Rows from block 3, named by matrix and row number. Each number is 128 + 32 x the weight over its row's rms, rounded and kept within 0 to 255. All counts start at 0. Numbers have three digits each. After the name is the row's rms in percent of the matrix's.
# ada: adaLN modulation (shift, scale and gate of each sublayer stacked) (model.blocks.3.ada.weight, 768x256), inputs 64-127
ada.214 180:133118127157114122130174115114137148118214126184125145126143074082129117139145142169107144122187074139121101115249131161111108137120150119170145081073107177136124133112164144138135098138145205
ada.215 121:109135095086138070119079147143133112118058159081091135085164109107138156133093136089151120192100132127117145127050090124203144055149123135117194142166119153129068071148090096139111091115118115
ada.216 129:139149140095131077163141129106129105140063150110140085082154148137137161088098134057173132159077108112128157140059103129125115177122119177083160144141135122152104108143139145141081115122124102
ada.217 152:143100102109126093080134135098096098107255112159108113120159117178126101101095118156110104116237145160144099127232117162149148118119095174153128153124105152096117125149152117085090157140114134
ada.218 150:145089110141150099124108107111093092097100092139108165176148109144108106136111129087109154148154138126133079146118143113165075109100070159112171164154110106053141130155170118099168098115102089
ada.219 160:146171115113127111085154141109139132158057161088099133120168110082126100153093119090168095158066134138113176149058103131137127179152111108150111153096119150178117132110129124165135117135127156
ada.220 162:147083119158139131112151102109111077087174074132078153179158149086092094178134099100098147145179114142127067139143127125165073116076094141135135139109089082097130104155150116125183122090103140
ada.221 150:134141096079102057108153136121143097132054160112104094111176161136108149110098139123187141178095134124149145106060137133150112083118094136129139164142109124151109117110180132151085091165127116
ada.222 119:169101106119110072224061123124114090102130121054154133101102155120153130130118170060146135152102124157177112082086152205166131087144091136117144149166155077115120147144138110094121115133097092
ada.223 120:186129071101127078086082111097118131164030130156169140145163191104130104141121112168166137143088133154173147173074145111115141108123093193082113148183108101129164106126066117100137130066090121
ada.224 103:080119111136068089192150134166107071116026117152116126114119093103145135116069088096158122198060129079078121068056075179213077125100101151077131135124127124145137142156145091131163156157088111
ada.225 132:102124131083159051082115128113139081149118133150112185125122153130129141089107103157159110136137145132134138118131122175167110128109058172122090231178140095111093149142132131110082114159141098
ada.226 127:145112086108116042150035138171066121170074125120118067119101129172133101116081142151192178164108146104162124129131126139146114119124096117142140205196137118111072113160151109095065152168120070
ada.227 113:129146102106140086141141125115164087125086158112128105094164109148120161110076122053128130112103153141115158129066080130147102054137078142133145145105126144159117141101157109140091093116123104
ada.228 103:110121128103142089144119107111152095117077117136092095120127096138092133117079089134136127196091186145185125134080143173132108107107059150185114152155147123148131142121165093157126183122115096
ada.229 112:156114154114154131172154096102138116076148108101158117125127111135158129182110121108143104156133130151123118076152167096137145233158079155143116113111105140110115115098143160145129122127080169
ada.230 159:141151106103114070148102141164143093147096161100114142111118102153128162088079132067202090166136114140166154107072122148138116139119053162110109142131127136167089144113095119154080109159137123
ada.231 134:144104100116132040120096134086132087116188152142141092129169174079120127122076137166130130139165144166155122140132140162188101132146058117174132097205093102090124118142100086101075107123116115
ada.232 152:108120153081146061113117095121120100145072133108119124106116154176149105127118112111171098161113147110151140114058153153153135132158069155084123124157103118136142106145164155129064125109135095
ada.233 121:121098147115158094174063137120086131130200116123099187110116121082120126119155128114105137152185153141204102102210163163166107173127108161173147105160141086105148146102176094132105153109087153
ada.234 106:094131098147107084153178068164119078113022128075141083128192131126120137093086175071132119117107155135164144135090140167180075158103067181075144172158137109151157151161132119102129189147132080
ada.235 153:050093101069164044127067123144067056109046122116116117129148134155114134133100120120148112176122175165163111144101151137150121132105055139091110151182131142104093113148166102104093159110109095
ada.236 154:128152139085131083120150136143146104155099160117108123121163141099149140096091103122166142183127089126156158145101135156149115098122092130124132161128133129166104154104150087144106094151158160
ada.237 157:157092117212117145171186082098129138042131073106090184168145133121097112148133081088098150157126110118116079123177164098109103082103194090131134142082101119101178092122139139133178168098116128
ada.238 125:113115149102145125117096105087169109143110104117092142161170152113157109185119116099137164109103189114161131186051160060116105127148105082120175141163134106074142219144111155114152151080102125
ada.239 129:075093096140132075110065091136168117148166112140109143126107097109156097145116129120111119131152207171109098119156171116146098103141094112150164139180135102097200105175134158088117169104139137
ada.240 108:127129181100182080128151132126190124168070147164142148143183123128137132159050142092125154132142125159105138102118121165129108124148118142099176138148104150168088098069153066177088145153111115
ada.241 134:144161138088186104067163124117142115166112158141128149104163198111112114151110120142166116105126121132118160114104101128129134148139112125148142120119133112131109104138150097149112128121094139
ada.242 133:151150168087108135067156115101102131177133147146120151135153102095141131155103106145124138109058168105144154148133092211117153130142084204141166135123132077130141159134132111143124118114102152
ada.243 128:156152111074132069139112154139151129173154177097121137133171162086133134101095102119176156124122162102144162120100122160176109140144113120093129151116143122147100143105134102139084118151128093
ada.244 135:140144118087132067071143134133113098155080156151100127106156180146106094117095064101147088193127170114103158118152119157150120117108077140107129122177096081118119116133136123143092143114111153
ada.245 179:149108102119125067118062101170094061118068124129098087121136111115122119133087107097146138169127125143143124124059111162178098126111116160120134213217103098123146136158116109102106152129104084
ada.246 136:141153112105119075122103133144133116161056171118120129135143176127133154060066104158162111158144131114144155141085131144164103125085075156094116092125133124150130144118149108158102138137157102
ada.247 117:162110118124159068056170089087229067089144127111080159177167161145115156145066156132109126177166124177114122166134193121083079123123099147140189170126094113115096089125153134102122045108108112
ada.248 134:142154141121139079114144136165138101127047137113127156151157143114133141108073131119172140155103120129116168140081116152137112120155039161111089168145118133174115097091104115128124167145137072
ada.249 102:166144145121128077119095131125140127135049143120118113098146150128104088133087132161180158208074150156191165135117094147187135160136117054139105133174168079146110136118157121108110079130109095
ada.250 106:138118092130095070163101098116139090118082131157122156132193190151136099152056129093156171146054186160146121137115138182155092137104098174118097122142094109115097154144102068127127157115154118
ada.251 109:163115091076065054149113101127119106146091127171124086102132076114109113141090118129171142170144154184166134104123181196209104097118093124167117160137137101118087142177153083114111139144120105
ada.252 113:072122127120154100086114115087144161140151160074160091154178184151138137105109135096128174125131144119181134157059210125203133073180088186111140199165135133129128125149108115106130147103122170
ada.253 121:095129163086148074155164102144140105152085136137042139091105141124127147100055067135108175237137128123163135130106144127170143117080178118134099168157126084150096131117164143128108085146115087
ada.254 132:144102081159159109121154112081104123094138095190116134182123099101117043155123150135078165131167177201142108086202162125133110092127122122140162097128137105110120080123130144164124138112179086
ada.255 198:131121101134144112095140119082101107132251111161136165146170163092097095125088088156110139156190135146158113132199146168161110136093091108149153142145087099103129104140106091097134137096078152
ada.256 045:085096172113117128109105096122085122120120089181139123148140089139113046193113088164099139092122158125109088084100161138120103096111103091135090130129128139075174082150136151080227163138095115
ada.257 054:071163119102106133102106136155114143148114178104178121101119115141153146099115134104146134115135106109145169095084079179172143122183140132116098121113175146188101083105085128156079078123133114
ada.258 042:118157134099143142146052158090173125177144188041114122088133089108117158118143139103118121090095117107154153115162105126129161132117124137120150063093187140142047084117113119189075122170146086
ada.259 039:095148099108095133143114103176128130183146126135150156147133046152171138111116112073188083159098166111188149106148124129089144092148126112131120135068175147131114080141124164098114161139127144
ada.260 056:142086054199136119150180102133127127143116103175124127143102187133116112157089116163052137140150095083149085195132144069128146114104158107160182129173116133124132155150160119084177151091092122
ada.261 138:163109114208128136108178104109132123094185082139102180142130129142120108158119101146069153114146116152102096145211129100141113103091157128118139095088109126083120130142126098121195130118129149
ada.262 099:120102134186122124074123109079164139107116095169123175151126110118099088144110106162074146138114143140117089167128145124081097103062164101116131132112071114119187164160132133096213162074092160
ada.263 045:139114102139148134119142089129195119048104093121106161149143138169102087171099102129125184131081126155130087152139078140161105065078164134155129072073113126131173136186134117110192132090115153
ada.264 042:093155102084107141119147151163206120129124129153152099083087047144153140170164112089152127122099117154079148098128101099090149191122134131109123128101101114158139127151194116110098066145125062
ada.265 109:123163162069107128137098156149118119160158173117150106088121107144146167090132176112198098099119114106105182132130121119149139138172108140113125132121164148144091130096157130167047113161152102
ada.266 043:171100130144172118164225088127165145067128079181141087205162183133115105153105081099066129129163131123115107142138129183173125167102114098132106104145114102117148116092125144111107074106087151
ada.267 041:092145115046116127141052127147108131140126144126195076117145060134137144154128173139164072139123124105089165130158159133106110216150076103091111161159179152117117119106142137116041096132135095
ada.268 087:113105081201123140124147096115150120080122075116104172155114128122150107149120106139087098153123082133135094144155146111111095112108166144106136138101095102074161153134121128126236196098098133
ada.269 074:103102119175155132104172101116148131104175107105146166150151096096129125155124109127087148156137100137107087112167137119120094120109132149144143156125094102077137130181142109103166104098099177
ada.270 041:102147118088112130156148182143076154149218124123177104096134100172149144093107146145103123091107155102182137127145120129149156082138064162103093072154191152162127070066142115153076085155155107
ada.271 052:185091094181142123134103109114148111093088077155134112188175145139073126144118072135079125114091134163115093152131101109108107061120111113166168094165084152087140062186176127116183145101109125
ada.272 047:168157109078117126099180146161161129160164160108136094156129137158114149049155174140185129158115161105109158172098099131189103157162164132148126177129155111168124132109081096106076087127196102
ada.273 184:114154139060113118148058148153100141149077174136151083095104112137142149125145166094192120117085156113132182112084075111117149124190104099119109154143156127156115136114111139132053130151130097
ada.274 046:125105050163128126106114091083098118091088107124103136134128164146101133197142145097088172115093168183107087120127156092178157107090136128118161143117119098080122135170134120103180119062096104
ada.275 041:157148070075152137116114110167136130108129156102139050111069117128142193119116183098132114072174175172114161141240111068171115129150110147096147142115137116163065115112108178114119150110141066
ada.276 068:130101102153096134137141108107141119087158112119122160164126144155127062127107066134113142139152155166197088123138126107140096097076144156145140139129141139093166142140184128122191134109115146
ada.277 048:147103133189172122135192119112117114103200103080129117161145095144062133160115158100114086132209119116025119094146152153151066136096131145111089144135150106077177168125090135063135159143136123
ada.278 120:099151181086116116172065151140123158145083167141144098109107115130139146109155178103149122108103132115140170147056130108141182114171150095135110121146156133149131115128119140157037109158150077
ada.279 139:095162141070132132169082124162116139176069175087167074092125116134154159086147149092175115137087136107143174138049115107131147154164109103098118119144146124182109118091122141170074117163151092
ada.280 067:104172121046133136164078136167146143148136180130141091111093097117151135126144165095196116115155115131132172143117123133095129127134096126138110102111187098146098113099153155132064104160186134
ada.281 039:122111081146133125120113120079125109109080088111082115078138158147124129172172080103036132180130097140131101064111164184132140074167128199143169097130117169089172120136088169212162104133096109
ada.282 072:131150169083118121163105148149085148133135169104142141095105124164152131092127141131175112111096164059129163074139116121133170160178112132109164153149144136131103113092113123126077125136137096
ada.283 073:147100078181129119124190076135103116075093083171106145138120109148135123153104106136061110131133169168114082158185158103154066144097170117102166124157086111080169165126181109093210129098156110
ada.284 080:135096104159140123128200091091093116099155071178110105149128179114133105143125097115075118143122107131094089142112200113118098141094128091143148090149119127101161134121159148093190152080123141
ada.285 057:115094120196173116093197127143125107138090089094131166160093154144111107151108107141085115147120149202152071108165099150121115141120139114130152096127108120086159159134141136119209152096067165
ada.286 079:145097095131126135088125100081114131081070084136115125151141111153095102145112122161073183121123182150125099149173158107150112065077168086128167181123105099067174142161144096163173176063117153
ada.287 067:109154103091091130149097132127151152184145191097154136098126133117128158111152134088183104074069136097142154116142106169104161171189133111107108173116168139139089086087086137133024075143137089
ada.288 069:132160167095151141175133168132098185143115167118125112098092136109118161102165130104218085121137094103129165145090122096118148155122114080083134138120162120156140122110133146154067133163155139
ada.289 043:123153139095173137144153156128069148140143176140133085124135126174156126082110118093166129176102143142200165088159107104094139148172156145121112115119181152183085116135155177105084183152151095
ada.290 058:120107142177137122115073121088138124103094092109151156151109133135136115146122122138084159132128119149117097114150172132105119171089165155097176124092085111100192121185138131092208121104083164
ada.291 067:115152158088104121134116154180114120087082162085126085086117044132153153028144173115197095108124105088133166105046067170142143110121121184139074156151152163147085131087107150155087113180137122
ada.292 038:085104138172160116139205110133192066070145080108076101160098112139139123171101122173059134197128145117113111145165118139099134151092173115181040122093075105075100129145058164111213202122088194
ada.293 043:075161121062122135211134125111093090216166172147111072150146110105145121147123188094170153108137111117145159085133101151115140152146128084112128159137125128197110081143137132162052117169139062
ada.294 073:127155158058116126106106125130145139168130156110157129121139132101139160100153183115164126117121112131108186134079136131130167166194108089096109181104150141178090112088087176159078105160148110
ada.295 074:148104117205143129140203097124114097097109066165131181150168115157103090157138108161074125130148100150112094139131116154139091132079112159107127148142098109083146178169119124129193150126088177
ada.296 074:145099121187142130111166101125109129099154098134122150193070124104090087110094119145062156129129143177127095165130151128156110108095150123134127115132101119093196173161133111114222159097095155
ada.297 074:131104124195162116146152101099141087101129077107158177139121174103138117130091075167086114130101117120096103148166226146116072097074123142092160108130092090148149130150106133115233148093111125
ada.298 077:106149152098107122160112145138124141141145170149137083091127118123150145104127103165143075113110147126107148108107112114139130128175134122114113175149161174167105120106131111152020119156166042
ada.299 092:142095132167148127115146083094105093056134083161116114146133137138079113126120090130066132146092141120127083150128146129128085119082116139101160152141082087094166129148165123083195126099111140
ada.300 113:107157150108104130143085138158138146186109177108129081096131102160146157122157182093198131101119157095136181116081111109152163114164107123147092143165151143135077118122126163158054145147143137
ada.301 067:121147133078101122152078152170117155124131174094134105146131071139169167102159169179179139120133109078161158136128096148106163124151057097079138081113161150122098111094131139148079110133143114
ada.302 131:104123146029174099075077122116081126124196167099151073138128103103129091122144147155150126140130162137161164144111132132126167132193092186165132151199127107097133139135101132108062158087088163
ada.303 108:137094102166127125100150086130119123082113108147139151153132179115113107147130106120063152110128155168125095168162153151132074134095143144154164104123105100117170154164106107094217154093112163
ada.304 052:173155129098100146131105142177171126139086134136150105079090140166160139060101211105173093145077087114111153110114129117115126138127072147132092112067121162150123160090082161147066118186126156
ada.305 067:140096131155154121100129113135124109112144072115108142134143110095078131168131113178091104144150168143099087185120123143124087113076144109153158161168114116052156142157156077083179111074052147
ada.306 040:059138151079161144083118132135156165157182163178179109094092096120116169126135170151139121142106140100098136109116127133075173139208156185128122150071123122112120146113125109140045132179141087
ada.307 049:106156049106197131135151157149103143192084156110161082145094162147164146086141156110194113120120143099144160129175075117140158178099102128093154115087134153138065087126150143149057046128153164
ada.308 049:101144152088082134135118153201166114160113138153131095099171113168140155119117150109189109111163150087156163160133084143154164131198100101097123112097155086144127129097128087134050107201101093
ada.309 057:121175146195116163144103175161182144095110123112123112157138091127099133122127103141078132103120151041125172082142118167132201144151114153152089070120134134149155112164049159157089123150165158
ada.310 059:134099100199098120087171105127097110119073081127096132157119144130077089159115131145119158171113151110124084106167156125092111119067121098116146107108114131094157159143105094102205117106099137
ada.311 117:088169149114119131141129144152117147157119173121154116106119105135141140118124148096178098116136106094147179117079110104126147142146123089069092115125151143183076112094144120164069088161132121
ada.312 085:160085076179150125077140103111107121076182117116115143163197138101097117135137112129096139137151132112125069154208130135143108120079147132147148077112120138090123127180124102101167153092124169
ada.313 064:164105107160118120151156099106148126097090071141120154139131093170161134121080091148066122148147139143126088120134162164131112147113180141103189134171095096092115171153091118115191115113090144
ada.314 117:143102106200121131079153125137138112085142074143104139150114147122101118121121107166060160121113143163129088121178143124122127133086164129146151107118119122079190156159120149081200105110114150
ada.315 047:128104149197129118129147081083143136106105118141154196099100131126124129082101121102094111161112126213113102129148213127106139121068139165070146163130067126107214148121085156153143110125091179
ada.316 042:223115170099130123084109098078063154106161096131107170130132101132173124149134078196060117167084116123144124123121136124130117135127054114170132129152125137129148164181133136139178081097107146
ada.317 052:139148154123107133138052110119106154125141165074142099049084131105126157046121092086139127108113111166097164071097145133143130117175074147103113101123169130168111107092124149136055127155117120
ada.318 067:113160129082122133129091136134151148162133175142110059081129127137137172088112163124176113118124098145125177127164088147111137181173093123108119110079145148166098100127109143159022120134121110
ada.319 060:118097157187122131109087117113150103078136093088135165171146121127123087193145084149057116153113105131104085149161161124164076141111126118099135183113110130083158141120145128103186179120088112
ada.320 076:084154116061119128174150147162141151185164169113168087124139173123137144063147145135177111100131134109125169114105124093129198137140118120107115161101140161168085121086113131142038126163173087
ada.321 047:141101150142137126085131093119160151065141088128066132146138117133156085127145106238088165134170140153123100153150092129121084081118137140183144138133094121061109117171126129092205127075144206
ada.322 065:114152164102101127175108161135080142177137178099195086110148131098142138114138151128142151125163123118113164109128108117125184148173147119147077171111177147192111109082117179143033137147176129
ada.323 087:160098118159096127115123107107106116086144080121111148137155103122101103138114115091072117141132089157120090131162166099130135108119106170118145139120096107105142150183176137126225145092126113
ada.324 073:141097080168144126133189137083138112105120102128074102135133150117120083165102083144078154147131129132117082167168121114132120112052122120104161168116114124090162169139099093077195124128138137
ada.325 049:126154116163089131172121158153133105177115193065163130116146168097136113115109096129114083129134138043144147117115154139136177125096135080134102092117126122175112069098049145155084151156134092
ada.326 040:122099091185129133112161119086173122060166094104103188203119130135118127112131103149067138182153155118198110131135162115083116077093160113119188128115140148113154098125193115091183089101145203
ada.327 088:149087116111149094132155089105146124096185084145119189201146141089090100198105137173122133102178095115093089142113157118176111122115117145170129117140095132088156184121175107118179152099141115
ada.328 067:158088154180129117102163117115143133079165082155121166181124120147115093150104082130087147125139131165126084147177150161129107107115138162144163113101118124097165146142176120101188139091108130
ada.329 047:158103122198091120148123108118115126077041071141105131168088123204113111091138094102123132129181082102154090099130139101142118095134133106131102066095123108094129134170155145133177117103096093
ada.330 080:153100132161098118109142103138117113096113068182112149192146103106102114145127095157073121117130097136101087131169138143109112087074160142092143143116106127107135106172118122113210141095099119
ada.331 050:123102097137153119117172107094106147079142083129085131113111123087059116145113099154082093145071102167093093144126209115109074137102112115132130174114110106129193142123120107144173162076137194
ada.332 039:164106139110108122143090068145149123081181126159146042148131110126098137104099154099115158119159164154153103096174091064169100202156109240087161117148109114062185093118095120105156181129133158
ada.333 059:130163123073129140134072134139140140166143177186121098090169121119141149105132125143169138150154104091118159124089144114138142151188131133125119129153138177217149092101176145174046135154165109
ada.334 070:084173107108111164115098157153095155135119181117127130086115125136141146113132154089217140111121113126112151123104078123137130125128127107148107124083172139155110127087103104175132144163155168
ada.335 073:171096127158104124102114103136148101102117074148142166143126150127110135148144106099078142148119137154112075140157154136118083149050160134145135180126110096113138118156138104105229120118092154
ada.336 048:068157124077107138145052124197152138133132168122156158071135103170161136097121107124176185103149122109116167107104112123158147131197116094129108131081163119172089142092141120140049102109149105
ada.337 057:136151144075109127120091160159126117167168177085108121061122092122163151090135191137184145100194078096116155115144113123131164148148110146093137117125117125175082123102107095142076099142150141
ada.338 060:109108121162144126108113125130147141059118082119117143166151090101124136175133157155086168128104126196143090101163118160179118085090123150134136192135126099087127122144146128113189158106117142
ada.339 049:069152163079158125121169146150157126183142172085140131069148107180165150099130146097168150141151134107086180137103100126107131175147101098162100100123100137137111086115102140171040141198116106
ada.340 068:116101097176121124097166099091140106072151068151094166129136159092087112144126070124092145134169155146132073182144146153167113120096111126141139127129104113064176143111123087122205163094071140
ada.341 079:127143072141102148139153137127118152148208129151142141143145101145140170076129114130135127123149083154051115088140173167105133132129131085116098109122111132119064109092113092204144115131154147
ada.342 114:093153181026125120148096155125161149176160194122146135088097124123145141061162159134192097121162127085143164101137119123101166158166097122110133108118126157149097094112130141183023111149159108
ada.343 043:094158123106119134151116200115114160172116185140087089090121100139094163128150124064125092139130159140099156162118139139113096170145117122109089121113083128153150162141114152187062102165126107
ada.344 040:117153120123136136150089150120180166173084180113131143075137143140111153119149098075134129130125102096141167069068084126121162129148083138159091190171139104168100110092156108153064086136135146
ada.345 111:128160143080131129181108157148120153195080171067152092094102107167150128097144151073187108119123118115112165119070089099127137138171130126138098124144157157160085126125120133157066133157150084
ada.346 109:079161168050102130141115131122132126194127168096147093101099103128150154091138123130184119122124143111138177116069127135117152128181135117102115112139153148153104120104114163160055129144164135
ada.347 049:185104136110126113138153131118195108063099080131118158177103139142121101108119114103137095132142122110130084134122160119146124133120089119129205158145122132098196197142150097108200108110122154
ada.348 130:112152134060135114175089127138129151159027166095167090085117127136165135105127118124210118136098119104138170104048120112131120161137124104113130144140157121180103143123115139143058149154160077
ada.349 046:117098135211147118116131111132185120107066087121097139191151143138106106119128081193094159142087128152136079096150112112129127094110138107147206177133096126081184140150120129126192134111098149
ada.350 061:157165137131168132168167116125153149156084140083123127116139145108133131115105162171172063165119085091150158110113094139163144124140128150141095121123143152216076118087125138146108099161155090
ada.351 049:164097124180066127118156096125165079074052104119147174153144191093119133160165123129102172096105090140131096121137102116138127086127164104104173106105110091049129133133096123127172043106074132
ada.352 051:066142123111180115108121139168130145162135160068176108101101100128111136136123118152157115103121101091156152107106130107159208121147116093113136080139159166162070062117093119166048129141128125
ada.353 046:118150132051085135133132136131120103138128152167166091134129122133140135133174168108133078070183107102111158127053122120116168160130044137093132125151099167142047123087147129169085145175137125
ada.354 059:173106176154145136113132146129165140067120107114122108178078087108124076162136112143074155163103119155135101160149112103118105128088155092145148138112111114100142144145154148132207134130115162
ada.355 042:063144112102118131118131080162159102151104187139150113105181070106099132115177103090101159105100123109134142088058118145109124150133038060111136109135137136165132150145074139091108155130141126
ada.356 064:081167125057129140149119166129131126175069175133134071133113119149131151106128121111172138135105090089127177119132105114120140134184149124143129151130160176157096105104081129180034075135136076
ada.357 095:142159114093147129150069147163148124147088174149167110101148120130152125098167122104189117135070113131136160091119072118134162129171116146154070104128130164170113118132107095183043110185153125
ada.358 043:134112083167168121101088150121120096125123119114133182114143102103100136141151091125108152140114153155059106061123126136124101134108112135053164171155129134091219103145075081120167166083102192
ada.359 058:117107126169156124115139096103098103096176076091149095156119143128120123113133130130055174104122163104098103119181172089158079130085160099134117104111067110085122154135129098105204117064120128
ada.360 078:132096117209163111095153092098153103086091087154118159164135109109092090122114062143112107133150124140131090131139137141097080073066176185119162137159061089114158144139127114101195142120099162
ada.361 074:090157135110104122122126158145099160140104194126173081089107111144152154126146151122220120167173124137125168114095114117112161116154082096191098124130189109182104117123149112131049152160175081
ada.362 043:123113138138138123091111125091101162073131099142159055162098147110095141127123134200103187184098119188115108096151177132089136132119171070147139135177124115110132124118079161081137096147121130
ada.363 050:152107083168161131097185093123131115093140056104127123176150127139112129133142138119072103078125145141096091119177121098135110122103135100103222154140095146108104215186145109093224126157122188
ada.364 039:112118148125133133073158144114112119126088117157166126146110117130148069127112102153143123161119128157179132176198060057082172101121091100115163079104116144083207148163121122122218149178143161
ada.365 102:100159142109087127159121156153141153175144185092149120107118130150161159094124154135169093106141123111091174080102143141133153122167114072118126117127150128183088132062102153149060088144169114
ada.366 060:102107141146113131114152105108114115126177074120137150138156127151116151149124105116049165140101135115153090109100146077141108126109155097105125094134110089060132121174173093090178133102125135
ada.367 077:153093117161080122102215125088148117056123076186123116148143125131083094141143098128076118142141134134087088132175121128114093109119123111136169152159124097088142134181086115099179161079103153
ada.368 040:106146089100122121140111165137117121155163173179115175136122114127129147172182186120142139121177136081094158121097092149104098109153087117121128141147146143168110099097073102111104148163153089
ada.369 048:106110107181113121116197107092138105111163088076108123137122078083110072172123121094098170111149107120100098130106161153181157071135140094150123142174121103120156158127084139117177122135079194
ada.370 063:121167159099114143109122135134139137223174164105134157114170111111084148074136163143160065114169123123145173119158087078118165148175060146089134112112130157141110114129068137144051124185122111
ada.371 038:076136062127108125121097091166126127142106121115098081087085103115160114103144159099112135161066090119138146074107120146139142137113137118161182132152165179123178102150166132134086150186134096
ada.372 042:084150111089084121148127131142163088169203169159149143085165177124148132089125113139145093128058076097153150100091087107133128130136142184164141138143095136142115064134160163116076187172131124
ada.373 054:121102116194118132123113083112154085090056104106100157152127133134113126126100108141059165165079098179124092145164120101128094044121126109110144121163100114111160123181124155097186126104117147
ada.374 040:111152123066159127133116141114109110198162129093136113126120150154149092066151124119109098161109171091085158141090121106131159180138139135086107116128165090116096128114075145181069116162156141
ada.375 080:156101147198135121060159104094095135097164114125095171147116141119108101133104114172055132132139150103101101144161129147129102115106148151138146146111118109084139134133144114106184095106086178
ada.376 040:156111171143140131083173083100105076147115081129153187108090189163150112142127129196116151142083110125132110088133158124133147162138120120133062087093122116123130180171136173114133120113110116
ada.377 054:151164130061110143127121185149147131200144160166129123101108123112156166089153088115196123114182154098131174098119090124115148130221081123127137122122133143108088124146060157190073097149130102
ada.378 065:092152132095123132148089153152138144175100160069162081098123138099161163077143147076134116130131074129174160102075137101106162151144143163120120061138166148174107088138140124212096144173166136
ada.379 049:120153105101118133107073149149151121188124172178159131104121082187143174102164116125139130142077132077211160133153149084135215108122113102154127121121180155175124134139113152114075068112146089
ada.380 087:102159150079129131138102172163138150148148152088148123097135067153146146102147166106185108104115145103142162117099131146139177156162124122141122128149149131167093085118123155147041126156142106
ada.381 052:098162153067106141143081121161149132194136158110116114146118096148143130097108133089157168115089091136147171122103132112128158199175099097117110141149158139185089127151085140104066110141167086
ada.382 071:128108108204152133092134124093086126163095081064117099143085138116133116131149137174108186153135134122110115147106180138128097144081118138090161164138105106093183125126125090097190126092097180
ada.383 084:117148141076159128129103182148135112154095151095139135066110127114133162076141141082194109099150091142160157105117060161136162158123105119143135135162148147149085101153078127158043111160117082
ada.384 065:095117123142085160149114165139167168144138109204199149141074075102154200138088113160102155100102145144132114156225123082167162150128119069176163133092153120101098174121150132137140087127122107
ada.385 064:110164138115153158148078117116130162140110163168202119143122139156161112071122173186147125126140146129080158129128076082104152161168068120052077124124144123152104131152079156164142134077189160
ada.386 081:127156181148081153164134174123161113191105158161188133116098121153147147100156172137169099135162088127163145139093100084149149154140125089102113112098135127186122144114113163132117103143137144
ada.387 071:195165074135120158060155193104156127146169141155099149162120173096119100056099086176120140128124115141090153110116108172073148162124101130082109124136135110135099125141181155137145140135173147
ada.388 080:128160103192115195138136141101168156187150135150167175159171058129162150128158153131071136070113121132102150119141180150105151164128174083086089063022129154144127079136153098151183062137158156
ada.389 081:143111118167140103107194109099174086128176133154087138149119209086069096146106156103149137176206084132146105169148090138124093149114083137164170107101128096107150119127073078148176166117130144
ada.390 079:101169176140160142190110137126116137181048182148109176070143105177130116132121096134182117106086103147127170103079086124109152129112104155060099133121163144174097135071115120151163132155122141
ada.391 074:154108110170081150081194132111131115057113074127138201110143195124118119153082102135057139122086089131112089094152066130150071111092164167184170147168086115138144103150184135091222128072078122
ada.392 084:108099135188098173139170125145139108103168069130086192159083138107124112170141095183114125134171155119151086125190154110141117119133120100109178141097118111058103132141125107093211154125106150
ada.393 141:112169167125130141175083156168185155168066165107130122099119084138180150098137146121176124118066125105097182066094130134103185137169166113120113113090161158174099132121134174154093124176147117
ada.394 079:122121111164135142154183108117186127131121077144130139149130151206102121074109123153084152159194138139086099165180122096107061170071131148117114108095108129144125118149170126111186137088160136
ada.395 065:157154220155122170099117164098181156171138130161114153126208171112130155109199128227079084120106183093184152105142119099127113090141166162134205152096122114142099150123124164093166113124138107
ada.396 083:156185163150098146115127117126088128144081179182112100059150110132140133089125092094162126097118089084091187113116097134121150147158113120111116084093153139159168109115091134164137148145151152
ada.397 103:098141119054153074158082150156112123187082177109151106111138136114138158102104144115194137178123182092138164110089107135150125110163068141153115193155136133138105113104096102128028137137119113
ada.398 080:124103158165131180136149145054092141107140099066156106153150172104151135165181104138107108112136112148175090145078105097083149138074176120099160139143127105120178182145178107098178142143100066
ada.399 070:128149112097141109059102103130105111154102149120099173133132182127128084129117082088176136137149135212085179147086106159133132155126126130088130111124108088139127090139182116077126089135140126
ada.400 079:095123127059196105150125150162077105174069159104141080076133119164146160130100157089174142156083145107143145148143100112194129135124057128119115166194140118139107125159078108108040108144148135
ada.401 117:159161155199132200109155135123131153121106118117131120149084114114092093170138148201082146105102112167121150150149122130114124120120173121127122098077118118112169169143122158145240109103112126
ada.402 074:145167154120112129178095125132115173120047185160127150082157140089138136068120170113175144138065112063113172165138132115085115159131056066067161167182130156156103170112082162159109133107150118
ada.403 067:161096131080092150113050149085132119202135110148120144081132193067127124169133112154109070116100112153134104134086174185152117154150121121115167118144111113121140117105095158091160075118122106
ada.404 076:171137131131155115183142124148172118148166140069192141110192089148137119146094155122153133150147137126081127160182051151176130146140077107156107101157145132160096097132211090134075144152174131
ada.405 073:090141114085146093097107171116124133140134174097121092150118154154112100142116146128148165095068164116094170204098167137193178157141108105120097113138108062116136164163123180145079110136123154
ada.406 243:153091105170136119091166113102131105115210088143104177152137155114110099153106113165082141138199116152114081126209139166122099138084138145150143099136100104077136146149162107088174126109118162
ada.407 073:109099149168124163146062133122073131087104078162097151156091117154132120112165092076073160122127092118164074155087136093113142124119155097085140103094108113115152111156114087162138118096081089
ada.408 061:135130126099124125115120084162062095172124119093120099149157113117089128117154138168108144081140220162083137112148137101204168169156113088172143194176114121131081171157185128133119098157138181
ada.409 089:135090111152110136120168118079110077089168079157117127163132112117134106159147128160099174111127148181042080119085137094105106107091171150087131126132080105091176123189160161088208116076107149
ada.410 066:175113135142070101081156102178133120101216127167101185106116103105074145202140152145083135123158065155115118107167176158151078104147183136122157026113129119106139152147076166103174127130124087